config = dict(
    train_examples=195000,
    crop_scale_min=0.4,
    cutout=0.4,
    norm='layernorm',
    norm_position='pre',
    hidden_act='relu',
    moe='top_k',
    drop_path=0.1,
    patch_size=[2, 2],
    projector_hidden=1024,
    temperature=0.2,
    beta1=0.9,
    max_steps=21500,
)
Rows from block 2 of a small self-supervised image encoder, named by matrix and row number. Rows with one number within an expert belong to one neuron, the router's apart. Each number is 50 + 12 x the weight over its row's rms, rounded and kept within 0 to 99. All counts start at 0. After the name is the row's rms in percent of the matrix's.
Before each expert's rows are labels from the 100 images, of 14848, where the router gives the expert most weight on average: "top examples" is what is common among them. Only what is clearly more common there than usual is listed. The data: photos of arthropod specimens (BIOSCAN-5M). In brackets: how many of the 100.
# router: router (model.blocks.2.mlp.router.weight, 8x80), inputs 0-39
# up: expert up (model.blocks.2.mlp.up, 8x80x80), inputs 0-39
# down: expert down (model.blocks.2.mlp.down, 8x80x80, transposed), outputs 0-39

# expert 4
top examples: order Hymenoptera (47)
router.4 092:34 56 70 66 41 42 63 69 56 49 49 31 77 48 26 42 61 55 54 47 45 60 59 60 74 68 52 29 70 29 24 42 68 47 66 65 64 45 54 57
up.0 134:62 69 65 40 43 47 59 57 57 48 45 75 24 41 49 41 29 62 40 54 39 45 45 71 41 52 46 81 44 65 42 60 29 59 38 47 30 39 40 58
down.0 226:66 59 47 29 53 41 50 64 49 39 38 72 42 38 75 56 30 39 53 50 63 43 44 68 56 58 46 55 66 73 68 49 27 68 31 28 57 62 55 55
up.1 082:80 46 59 22 44 41 60 48 32 61 66 53 56 41 36 57 40 58 61 51 52 44 40 67 61 33 50 76 61 42 30 47 41 44 56 65 53 58 50 46
down.1 077:18 64 49 73 42 62 53 58 45 40 39 39 59 55 55 34 69 51 44 51 20 32 40 44 60 54 50 31 40 59 54 72 44 51 61 54 56 60 53 55
up.2 096:58 73 46 36 56 45 41 52 35 46 48 60 22 34 51 40 19 47 32 43 64 44 58 33 53 47 49 79 61 49 64 56 23 47 47 61 51 56 50 35
down.2 105:34 60 54 68 37 49 53 40 50 55 33 41 54 47 37 63 55 60 49 55 70 48 65 40 50 48 51 38 38 27 41 59 61 51 57 57 52 30 58 40
up.3 098:50 33 36 40 58 61 59 48 45 52 56 53 54 70 45 56 49 31 67 68 56 53 36 40 59 16 23 49 26 54 40 77 46 46 60 45 35 50 39 55
down.3 095:46 56 64 57 37 32 70 43 41 50 43 58 43 44 58 53 61 54 32 23 53 43 53 50 42 49 67 41 60 42 51 66 40 69 56 48 51 65 79 44
up.4 131:51 31 26 36 51 45 39 15 37 37 58 44 63 61 57 40 16 38 48 33 52 34 72 60 51 46 43 44 47 40 50 52 44 52 37 55 57 52 53 42
down.4 113:43 37 25 69 51 48 45 37 34 47 33 38 64 53 55 38 39 55 50 43 28 56 42 55 60 67 48 56 62 54 53 44 35 63 42 32 40 52 43 51
up.5 109:69 70 38 31 51 53 39 61 49 29 32 57 44 46 57 49 29 25 56 40 62 35 70 69 58 47 49 41 68 42 70 55 55 50 42 38 70 54 68 53
down.5 099:70 28 39 21 43 46 42 62 66 48 63 57 56 74 50 37 32 38 64 44 32 68 47 37 52 38 30 59 36 46 44 42 54 53 50 49 46 56 44 30
up.6 093:37 59 53 55 68 63 46 51 49 66 54 53 53 42 43 58 57 55 24 47 35 60 55 40 63 68 60 57 70 41 25 37 54 53 56 68 57 50 76 50
down.6 082:54 43 44 55 60 63 32 47 47 48 68 55 45 56 42 70 52 54 70 46 58 39 48 66 35 50 60 34 43 66 54 42 72 35 44 53 52 24 24 67
up.7 094:44 75 65 46 55 46 51 63 61 54 35 59 44 62 47 57 37 51 33 53 43 69 63 80 60 64 54 50 79 43 40 42 59 63 57 41 61 46 69 52
down.7 081:53 43 46 54 65 66 41 35 44 48 67 52 48 57 41 26 64 47 62 53 33 40 30 52 50 31 59 45 50 55 52 61 55 38 53 62 66 30 44 35

# expert 1
top examples: order Hymenoptera (41)
router.1 097:58 25 41 46 42 41 52 23 58 60 42 43 41 69 80 59 50 42 43 67 57 59 47 38 42 33 50 65 46 37 43 49 39 44 46 41 40 38 49 33
up.0 106:81 29 62 45 53 65 49 31 49 44 48 40 47 55 53 58 47 39 58 51 58 53 54 69 41 43 58 70 71 51 77 50 58 40 37 37 41 74 65 43
down.0 102:54 52 55 45 44 48 53 57 55 99 49 50 42 40 60 99 48 46 46 50 37 45 48 48 50 54 43 56 53 53 53 50 46 52 48 50 52 63 36 55
up.1 118:58 54 56 48 60 46 39 53 46 48 39 36 63 49 45 40 51 47 68 39 39 42 60 48 61 50 43 51 42 52 55 46 70 50 40 60 55 56 46 52
down.1 104:32 59 29 56 49 59 37 42 48 44 43 50 56 61 56 66 66 38 44 57 50 74 30 59 58 51 45 50 50 66 50 67 21 61 67 30 47 53 51 58
up.2 103:40 70 33 36 42 47 34 55 58 52 43 73 31 65 50 48 34 56 38 24 55 53 51 71 49 62 63 44 47 52 48 36 40 65 46 51 65 40 63 53
down.2 111:63 31 44 38 56 51 35 29 47 58 63 57 30 63 41 41 64 34 53 48 59 59 48 37 34 40 24 66 44 41 34 48 64 61 45 48 34 43 57 37
up.3 097:58 53 41 44 26 47 64 57 42 66 44 65 51 52 57 58 61 51 32 67 53 65 39 29 42 38 34 40 63 48 49 47 56 48 47 43 81 52 42 40
down.3 152:33 61 65 61 54 42 60 64 54 14 53 52 56 43 46 17 64 49 42 39 56 50 68 52 64 60 51 41 45 44 40 70 37 57 60 50 54 55 58 54
up.4 092:46 48 40 51 30 64 46 32 47 41 62 57 73 55 45 37 65 42 41 40 55 55 60 53 60 39 41 41 66 53 45 58 74 32 58 42 64 46 34 51
down.4 069:50 47 50 29 69 43 53 62 56 33 49 66 42 40 59 56 46 48 53 50 39 37 49 42 40 62 58 65 37 57 34 43 29 60 73 69 69 51 52 52
up.5 089:66 49 52 26 43 35 63 62 52 40 31 59 51 44 50 56 53 42 44 46 57 40 57 45 36 37 58 35 60 46 69 79 38 65 58 50 78 62 50 58
down.5 088:28 68 53 71 41 58 65 65 46 49 63 49 56 31 38 45 35 85 45 48 37 27 43 51 57 49 67 34 40 50 67 39 65 36 37 56 48 51 45 49
up.6 108:58 57 52 57 53 78 57 72 59 57 41 43 55 17 31 58 42 59 80 65 48 49 76 45 56 48 42 45 44 52 62 63 52 49 60 38 39 54 43 54
down.6 123:73 37 34 35 57 53 38 40 46 85 58 32 48 54 58 67 41 62 49 58 40 42 33 37 27 41 51 56 56 50 56 24 61 47 38 57 34 54 42 48
up.7 088:52 53 44 46 39 50 60 52 44 52 42 46 59 54 43 50 51 59 37 60 21 39 55 51 57 44 21 42 63 62 38 60 50 40 82 53 65 56 60 57
down.7 077:64 29 43 37 67 61 35 39 65 69 51 48 49 61 57 49 49 52 56 53 67 42 36 46 39 39 79 60 47 41 38 36 62 55 36 41 43 48 47 42

# expert 0
top examples: class Arachnida (25)
router.0 091:60 64 42 44 38 53 50 38 25 56 51 67 37 27 50 59 32 47 49 59 64 53 62 40 38 58 43 60 59 58 52 34 36 41 22 53 61 53 64 62
up.0 086:55 55 56 49 89 61 50 44 42 63 56 52 60 60 20 35 39 39 67 62 58 67 50 47 56 40 42 60 41 52 57 69 42 48 65 64 34 52 59 48
down.0 087:61 44 60 47 67 50 36 57 49 70 51 36 57 38 39 65 55 61 58 53 46 50 56 40 29 53 55 44 42 41 42 38 60 61 52 59 52 57 79 43
up.1 100:78 27 47 23 47 53 48 51 66 49 45 49 37 58 42 48 36 39 78 62 54 25 66 52 57 54 52 70 54 76 50 54 48 73 26 35 52 50 54 43
down.1 114:47 51 51 51 44 50 53 51 53 78 56 54 50 54 48 99 50 49 51 46 23 54 49 52 53 45 44 52 47 52 44 55 45 46 53 48 47 53 45 43
up.2 107:32 58 49 55 49 45 49 37 54 36 54 45 47 48 58 56 76 54 64 47 47 32 52 74 51 42 34 16 56 61 39 43 66 55 72 58 47 77 54 51
down.2 092:33 66 47 51 37 52 35 37 45 46 62 59 38 35 55 66 49 47 25 39 58 42 46 53 45 44 59 50 50 50 52 60 45 55 49 48 44 42 43 60
up.3 103:79 46 67 32 55 31 66 45 48 47 47 54 44 60 29 41 40 47 62 55 51 52 69 46 53 61 76 65 62 55 62 67 54 68 41 27 48 34 22 45
down.3 117:52 52 46 49 53 51 41 46 54 69 69 54 37 54 59 99 42 52 36 44 46 50 41 55 45 42 45 55 45 48 51 49 44 40 44 51 47 52 40 54
up.4 110:59 30 53 38 51 51 46 63 58 50 52 56 39 73 46 48 48 36 71 24 48 29 54 49 48 51 40 54 59 76 61 30 44 69 40 56 54 50 46 56
down.4 108:46 44 62 61 44 67 56 45 39 77 36 41 68 45 32 71 46 62 62 63 50 70 52 42 49 52 44 57 27 39 49 45 56 38 50 52 41 38 60 35
up.5 107:77 68 36 34 60 55 66 38 33 45 50 66 42 45 53 51 32 61 40 43 46 33 52 43 33 61 60 73 78 42 64 65 49 59 34 25 50 30 53 49
down.5 107:44 44 47 48 61 59 48 48 46 70 71 45 47 53 51 99 37 43 59 41 35 41 46 53 48 46 64 59 41 50 44 46 49 33 47 63 46 47 25 49
up.6 105:73 17 57 19 39 64 51 52 64 56 48 52 40 55 54 55 45 31 73 52 58 33 56 47 70 28 63 73 53 62 57 34 42 47 29 53 54 52 61 36
down.6 115:47 47 44 54 44 48 55 48 52 75 49 49 52 52 50 99 57 50 51 53 25 57 51 46 53 51 39 52 48 53 45 51 49 49 55 45 45 57 50 47
up.7 116:26 41 32 35 50 61 41 35 54 50 63 56 41 52 46 54 55 58 61 65 43 66 48 46 40 58 55 48 47 59 53 66 34 42 58 54 59 50 50 60
down.7 100:41 77 61 64 45 62 28 51 42 35 27 45 49 57 41 47 50 43 49 53 42 53 43 64 64 57 53 57 46 62 56 68 41 73 79 40 55 55 40 57

# expert 5
top examples: order Coleoptera (40)
router.5 110:64 72 50 46 56 47 51 69 53 50 54 67 29 47 36 37 22 55 48 53 35 47 59 59 54 54 46 68 54 62 36 50 44 53 45 65 30 41 41 53
up.0 102:48 31 34 32 22 62 29 48 72 56 50 42 42 66 58 57 31 41 66 46 51 51 57 62 42 58 19 48 31 44 62 36 72 72 50 53 45 54 57 57
down.0 139:55 39 44 48 69 62 39 33 34 83 54 37 63 61 43 84 50 53 49 64 32 56 46 29 34 49 50 58 42 38 53 36 64 48 46 53 34 43 47 33
up.1 083:48 27 34 50 48 62 53 57 71 38 52 32 42 30 50 48 43 61 71 50 45 29 37 59 41 55 38 59 30 62 49 47 39 74 51 49 48 65 65 68
down.1 081:50 52 64 53 37 46 50 55 53 53 42 61 52 53 40 98 49 54 46 48 77 62 36 54 58 42 52 53 50 51 59 72 33 53 39 50 51 36 45 44
up.2 121:55 61 67 53 43 51 53 79 54 38 54 68 27 50 50 44 58 52 50 70 56 56 40 32 47 32 54 53 45 69 64 41 40 43 57 59 45 49 38 58
down.2 100:29 47 37 73 59 48 41 36 39 81 52 47 62 49 47 91 42 56 41 37 58 49 62 57 52 52 57 50 76 44 55 51 56 62 40 45 54 57 55 54
up.3 104:42 60 59 57 32 51 48 60 62 53 59 59 45 70 45 42 41 79 44 55 55 46 39 73 48 48 73 47 49 58 44 42 54 54 52 43 41 38 32 92
down.3 099:63 55 50 26 51 31 51 62 72 47 38 64 35 40 80 55 45 30 50 34 52 39 51 62 53 66 43 54 77 64 62 51 36 71 39 33 54 77 51 55
up.4 090:60 52 33 42 65 49 47 67 48 68 51 39 51 52 25 49 48 43 56 38 34 45 75 79 51 63 49 27 70 57 47 48 97 55 52 32 47 53 54 47
down.4 090:55 40 53 53 43 58 44 38 41 75 55 44 55 67 37 86 58 47 54 54 49 66 50 39 56 36 65 62 42 38 48 43 55 37 38 49 44 48 45 39
up.5 102:36 56 45 53 49 60 64 55 48 32 44 47 58 38 46 42 50 45 46 68 57 43 22 63 35 49 48 48 33 57 29 55 42 58 67 50 69 46 64 67
down.5 132:59 62 45 43 46 45 50 68 52 35 61 55 47 29 68 59 44 48 34 46 54 25 37 65 54 52 59 26 72 54 70 59 45 56 35 38 70 59 42 53
up.6 100:49 20 48 55 60 65 52 57 45 58 54 31 87 44 39 55 60 53 51 55 40 52 49 63 41 56 35 26 50 63 56 34 66 52 56 25 58 35 56 50
down.6 081:38 53 60 62 50 60 53 44 36 74 33 48 74 62 34 84 47 47 55 54 09 63 58 47 59 50 67 59 48 50 56 59 48 44 51 57 46 57 41 50
up.7 108:33 55 41 51 31 59 53 54 58 62 58 53 48 60 52 58 40 66 54 53 56 37 58 66 62 44 56 35 51 44 44 43 71 46 39 34 42 47 32 84
down.7 133:75 49 38 24 50 54 29 43 47 62 44 63 38 66 70 60 40 41 49 53 30 61 43 57 42 51 40 62 66 63 68 35 45 62 34 24 42 63 42 47