config = dict(
    crop_scale_min=0.4,
    norm='layernorm',
    norm_position='pre',
    parallel_block=False,
    shared_expert=False,
    patch_size=[2, 2],
    beta1=0.9,
    eps=1e-08,
    warmup_steps=640,
)
Rows from expert 1 of block 5, named by matrix and row number. Rows with one number belong to one neuron. Each number is 128 + 24 x the weight over its row's rms, rounded and kept within 0 to 255. All counts start at 0. Numbers have three digits each. After the name is the row's rms in percent of the matrix's.
# up: expert up (model.blocks.5.mlp.up, 8x160x160), inputs 81-107
# down: expert down (model.blocks.5.mlp.down, 8x160x160, transposed), outputs 81-107
up.39 094:098127166081090125104132151132118165111149143076156144100137143089141134120094166
down.39 083:097131129103134121128151144154135118157181104127132152116128101106129106141109153
up.40 079:099141107125136151096130102136145110146120117172089143125140116137116168136135108
down.40 065:137173159143141152116141182124131121155124107165080135136138094127105134158129090
up.41 090:103099156144147109104109123122139143126142153163144125110134147098117112127091191
down.41 083:108161102129101150104164087130162087101092148112092157090102158162138119135143144
up.42 080:124157093147131119130149144154106109131141085155138153123129102101108131106166149
down.42 064:155135164143170098133153169132151133152163075136129131128138103120123181121126103
up.43 129:100120137175101125120158170129133143119193142124117136121127178064136108143077143
down.43 130:116182120131107117134148136144138118119137144127120120127160125154131122133148147
up.44 130:083077128077098111144143093111114115147114156113104140119124130133133115125114119
down.44 127:141147129166156109102135156103127148132130103161184151128117104159101150130093143
up.45 120:160129130121113164061131137155123160107138122133167121137143114115122119180131152
down.45 132:152177079148132130129145108140141091125084120160134138116131150156152118125170109
up.46 111:150073092152140110149091117118122104162116149120125128144164089159103145114108114
down.46 112:138076166151151112134077134086103158157092114168151113138135113115086122142096148
up.47 124:171118109134134037156129098119136100139116134088125125133190127158156113125144091
down.47 118:176109183193111120168142089103078137107160148122134111159161125082141111138085115
up.48 077:105148133097142108112157138131147152106120095070151112128149103133152129120103135
down.48 072:115130139112135131105119156127120148158163114107128129136150114086135123157106179
up.49 081:116064136090148107140101141150152145164125159103125131129119145105166139162139142
down.49 066:132129162127162131117118125125105171161118147088122108095095119130146101161128151
up.50 109:139090170152101133125116127126142130100147126150117134120090139120102153144133116
down.50 094:113124118141140139138127116133130112128135107122139126126114134111125137121119154
up.51 136:164142100131139118125126175128116154122100124144149126107157149119137103117108142
down.51 144:151112123101114112124098126096140191132144133137163107141137137172104173110118159
up.52 104:078121111112115117111103139119133170132168130149145114094121137104116173118105135
down.52 091:099151076129125132138144109163136082118103107125156163122104132154124123104162127
up.53 129:146148160115107123112137124137120145126139109132125141117124126119122117178141129
down.53 153:125177121177162115097150168134117118088114105118131136116104128151134121131142124
up.54 030:162124148137112123108104126192094175114122124124094158122079135115144121160144161
down.54 016:126144099124105125114147097132137153130074149128103134114133171136129178123120153
up.55 128:176138136143102152072139120149131161092160116128168126135148120116134142174149131
down.55 138:133175110156151129123170140144157073102115094128108149119118125134164122133159149
up.56 110:111137125161106095146116107133142121098176118123136112128123149120106182143086109
down.56 105:158113113122118139109080102129108174107132151077138124114141133123108104134144138
up.57 097:143112149131130083125137084131101148136140152115133128151144148086127136146122127
down.57 096:122102134108146109144140130124191130141167105123092101102167099134156197106126179
up.58 124:138140132133159104128104143117111117107114127091112127143112153105134083105131124
down.58 125:122147108131122149140161096130118092069125136102109150169137160119164154124134093
up.59 062:113102161118132145112128123204115161126111114107147142095092140116169132154149146
down.59 046:135115151136161132144110125129104095127124091116088126158144124094152135153088111
up.60 128:105099168089116113137141105114142144100179142131112145122117129128115116105105117
down.60 131:121161174146113140164176131137106097127154105144106150134141114106144129149129138
up.61 095:057114155115133099127154159147152128144132129132145130144124131090129160128108136
down.61 091:130129106096172144120081141132185123133120088147115117103124123141131130092130146
up.62 086:107138111135110161140136100152152118114195154104112153125114157119139129137072118
down.62 082:132124094111135146155106084149088120154149160126151116135114136120145102115135102
up.63 036:129123128126140134102110134191108166125085118120147136135109134133141088138161155
down.63 024:163196133122144131069117173160118147114090129139138141069102147145140117114114127
up.64 027:138125133126135109082129124210118163117100110141124129133073117118127130157146140
down.64 014:129129142137138116168120136165109124111111104140119136165171137078116117114139099
up.65 027:163095142105121105098126117195084149143110098114118128135097140130155128143125109
down.65 013:117175111104126134103145130103183136118142130126122130044098162121129149122098098
up.66 091:108150160143131133087141151142148127100150109086158134096111101128161125087094112
down.66 076:111131103122136151129118128117126114190186120157129150136113125105131136147108112
up.67 112:075140153128123100108132131146132128145119105077106140089132126097108149162165160
down.67 109:141141132112182117119135152164104123090140094099132130156144130123163147111105151
up.68 095:160133155126137112122122096131118148120146102159202153107156128074082130142141184
down.68 099:142165133151194112098149148149156106063116065086109132134113097165144163119132165
up.69 125:119125099146132097112114129108152132158149129131120137129137102132070141103127135
down.69 126:110126125148142108097102154112132145143088110167129146091156117099066119178129138
up.70 080:120128180140122072152144152142127110139125151130161141113163126100122111098131146
down.70 070:131154120117108165124139096143123110132169130118092150120125170090151125139118127
up.71 084:126102101112108125115129106117155141054111152107122137134159149145171112155103139
down.71 073:134137133101119126138125107132125137114095149088147151172115143165125145115163212
up.72 146:174121086105093127115159129124121151134116125131145139059160157104140120119141166
down.72 168:135081134083145118159082112104136174169133139140128088130118121142129149106130139
up.73 127:126097124086105129142106115104123114128154144142133134117148141139153125104101127
down.73 127:141097134137126161176111082141110089122127104160131127134119120123137132119111145
up.74 072:138117120125139115099100109156151149126150148095161122127105196118138178118139143
down.74 057:157144164119135098138183167140151124154115125144138128138157133104110138161112133
up.75 046:126100125147137112098108138188113149087125123111129155133087143136175111153127136
down.75 029:102112134065140148129123167129120190189147112115142127138147138094151120096127122
up.76 036:135106145137137099112125117194131163094100139110131139128101160133125115154107153
down.76 019:138135155137111117121139126131121146101116124123144091166146132131125136160106131
up.77 125:129119112123114117139105160124120112170149154113177132136136151119091139142084124
down.77 118:134063135109128117150085112081109158148124127141121091107140125105115144118104163
up.78 123:139162123089112085134145126115142124120111132118123133070176125161144082126171092
down.78 118:165096180123115137178142095104127118125165127136117121171122126102145167107091150
up.79 057:114099124126102120120106056190147149114107130109113112136109129085148154150156128
down.79 046:079132157112156106151148145099143161152166143101117119156109119096134159113108073
up.80 105:133143100153123110126116106130126147107120124127086141107085145132047116122126094
down.80 105:141166157157133146104151125136089143069110137082147112194149136103118112152131138
up.81 092:112149103086142132129154107141135141142142164108148161078115141139112099097129103
down.81 089:081149151133140139119139152124140115151114140205116115127141125116107107149124126
up.82 090:175147092105126130120095131125103169135109121131134113120145119099095097146144146
down.82 086:104110147085140109162119169128123163186133133135122127116134103124111118150134053
up.83 052:132132147150111125115118128198100171113134132101144137101109105142155130109099129
down.83 032:154160186089180123121110153085160140127144104149119118153139143088093158133132175
up.84 124:125098116099093130141112099117128136130126157128127122100118133126148105141105139
down.84 119:159127125133135111169137109120134127141139124144177127140075145180167142082126178
up.85 056:148097145134140134084110100199127145125146100116122155105117133128143131142134136
down.85 036:145163171128087121152145146129150138129140098158168138161173133127121131112135171
up.86 052:133085145120128101100105138175101157109104102110094143125136128127109122120144140
down.86 036:145155140141123145149157126149168072121113127157139109130141120123130090117142074
up.87 138:171131149132131155099141103142121151071137102091141123133129126113149118159169143
down.87 167:126181123112147149106170146151132069086099112107113169129135131123147090141149148
up.88 029:144092129132137137071114123214124143126122138138114113127094136126105114146133147
down.88 013:084092109104098145135134109102156142140119127112138170118162144091133157133147128
up.89 136:110099138094131148147165108160125129154183138115138131141136147094172180143149138
down.89 143:127162148122140110128139154153079134140069137132119133087168118132111056162168131
up.90 100:114141127137090136154129078144130126094165165136146153142117158088124162156080128
down.90 106:149134087097136139165087062158119118114095155095132125137150158150141104100152114
up.91 140:176168140178136147126123136167130140082123134163101124139139162113170125128115114
down.91 171:161165120163134114079135172143102163097083110173162131132151125156089117134137158
up.92 103:125100145105124105133109073126082118157116122110181120103118108155112123110134119
down.92 094:085143140105137133113143165089115127107110117152083146125139135098091118152116158
up.93 108:113110108133118062119120144132112144114156127121117122141137178106108143122108104
down.93 098:124158122136088128122165104129112139101173132070138155117148134122143166129160139
up.94 108:119115141159156132102129138140134148142167107153152130150122149110093167126079150
down.94 106:152167095135085133140152105136155116123144140125170151113110174153162137083142132
up.95 064:129119149179108109095101093178136151099119089116146127155116136130108099109078155
down.95 043:171176137126095146164161098162171137153144143119157115155143182124165150083126132
up.96 070:135098132125099110102120126152108155128136121123119142093118133108148115146129187
down.96 050:169095135160138135142120142117189152152141128137100100173150113116114175146102138
up.97 052:125122136125136156087103131175118134104117100156118158128129130124124123140162144
down.97 034:156123154167123142167137111169121127151141144167167133135146081147093131159136133
up.98 051:139114143131092118075095087201109156112124116117126117142114145129124130145151124
down.98 033:161111101102141130136123091108118086128166114124125122128122113166148108135132146
up.99 097:151144168139107124117151104124111159072156128122075116148123166070124127131164149
down.99 106:129173121100127135118154147160170091058107124121110173142143119192133142125146130
up.100 082:127102117111141119126130133175140139148137125112152133085132132105153135137173121
down.100 092:130086159112134132162127135151125157117165101133137084148133095119127131105117147
up.101 069:116077136106099122125164121162104125107181113113068146125136158101158143123119148
down.101 059:147135109128155129148110130163172119143157111181165115129159107114102127115151121
up.102 095:131141080076129079130139094146126137131117158110112154111178172123112141153176131
down.102 098:109113171112133119134138131125127119148133162115078106112130139125141119137099142
up.103 139:138160152144153093131129131132098124046133114095090143135113153117146117132126103
down.103 189:119167131112144142129136098149098100062100137068131147153134146129138107127154094
up.104 130:142151107135182145130107103128112115121071099112155134105122078150146099112192119
down.104 137:099087146116127133108110120122063150095100155101134148110104163093115068109072091
up.105 086:137139168184136131130138163156081106080142070062125147177125116098163132174159128
down.105 109:125158097119146139129112100169114096108117107116180146132150147103130111124131097
up.106 064:122109139134135135111117154161105149128110145120110159118128143122145138140129137
down.106 046:139128097083066161127146099125137141132155119119173164145137138090160105130137135
up.107 132:144140179124161140129129147129150140131121136114075132124110103142113141174137137
down.107 129:116162158142159128086124174145107135141107129123146145134125113132113079167137150
up.108 109:140083110106137128118102121133143170083161119116165106098099139115151140109091123
down.108 110:126146193164139145133169149158166130118159112103111113181124117118110142136105115
up.109 104:120138098095119139121110114117149153139156130121137101112144136153122183110089125
down.109 097:107118091124096144141109106153097099119079146151115158108137146126096115122148106
up.110 107:100152132105130138110123144144154133138139155071127126090110135114155098114108102
down.110 105:093116127072139139124116148133133140169161118160140123134128123099116130113107136
up.111 139:156140136150162151139136114151147131123130125127116126163136120117146161125166135
down.111 132:125153147128154120077122158130062134114065125126128152119135123131111040163145123
up.112 123:174070098123127121137140096125159110132130116106158123115140110136181134138156151
down.112 120:127102161103126122141124100113113135161133147074126114168104123155146106156135138
up.113 050:138120168133126131113137108184114133101108098101147124112107132101141113150134165
down.113 032:116097109121129147133140124134173120170160084125143147132101111117156181103117097
up.114 053:172093133143119115120127146164136139129075149121167147134110121112136148150119132
down.114 046:167105135116092114160119104104162117119170146149117129146165138124127174160109119
up.115 099:125131098127144111118096125135143137166114129146149131109141142112055131177149160
down.115 090:148177167165184111084165158150142155062101105093114118146131109141134146145145130
up.116 152:098115146066165137142132088142135140138139122119133125132125110098149142139159133
down.116 178:090103178114149126125099153124116162173108143120104094115148106112077094161126121
up.117 096:131157166185133111126149108140124132093162114095139152107147145099123113136099124
down.117 094:097156098145088121128150113179170111158164134117129129096146136134161128133113128
up.118 073:128134142140112083109127130157156137122146129101168176131151134095120146134099123
down.118 055:162152134102131114122124165113148149175134132167167149130154135109112089158118107
up.119 130:093110141054144139140131079141129153132154112132149117127123131085159138145139129
down.119 146:094129180120140130110130145136119160146106148103116104127152112124074094158138123
up.120 111:156115146107125093111094160121151154114167117086164128145125133074137105112110129
down.120 108:109152169154134109153176148129111105124161114111089134144154097109129162147133128
up.121 072:125144129130078096143158149144142121138107174122180151149127115085155132125113157
down.121 059:119149081110129153134117128146168111158154117173092134097131139113154123139131121
up.122 103:131137128133152105135126120133087132071113138066100144145125167098124108107103085
down.122 112:115187145124148144152133131141103095092130127086107146173139143089137113135158060
up.123 118:117123119099104143129143123147159128094150166107162125074143135118141082182126162
down.123 115:114092114099109128154103095135115130158126169129116084113129133167132095128139165
up.124 128:081099118109114117102137126118131149153157148126169141102117144112104128127084148
down.124 121:111129126112130112095131127099126152122124114154150176113126116124075128173126151
up.125 034:159100148133119120085114104200094156122122107129142154108085184119109111179119154
down.125 020:145182150112138111101097133158123157098133128056160158102132129150126105128135107
up.126 077:132121159161151087142103171143111120133135152136146137130123123122093141106135178
down.126 075:112171125125130139137162114171180090133117134131107131130150137150153123154133107
up.127 056:113133124107080124100115104189131160142131140105138139111122154107139148144132151
down.127 042:157125142112163127120141100128115136094111122059123128108134136111152096111141128
up.128 136:135145109151158101116114085121165157099116110111122108087119089155112128109115119
down.128 142:132101149155129125147125101111109137133153104121145121168102119129129164125121124
up.129 108:130108194139187144129108147142142148138114136134099113142117104118130176135102125
down.129 108:119105164126139116118097128130112174152121159119147104129115136155093107145108144
up.130 103:154159115125110099143104108118175130116158105076179137115147086132106148169132137
down.130 103:132104143102135114179129096145101106113158154099136121163114133145151125132141158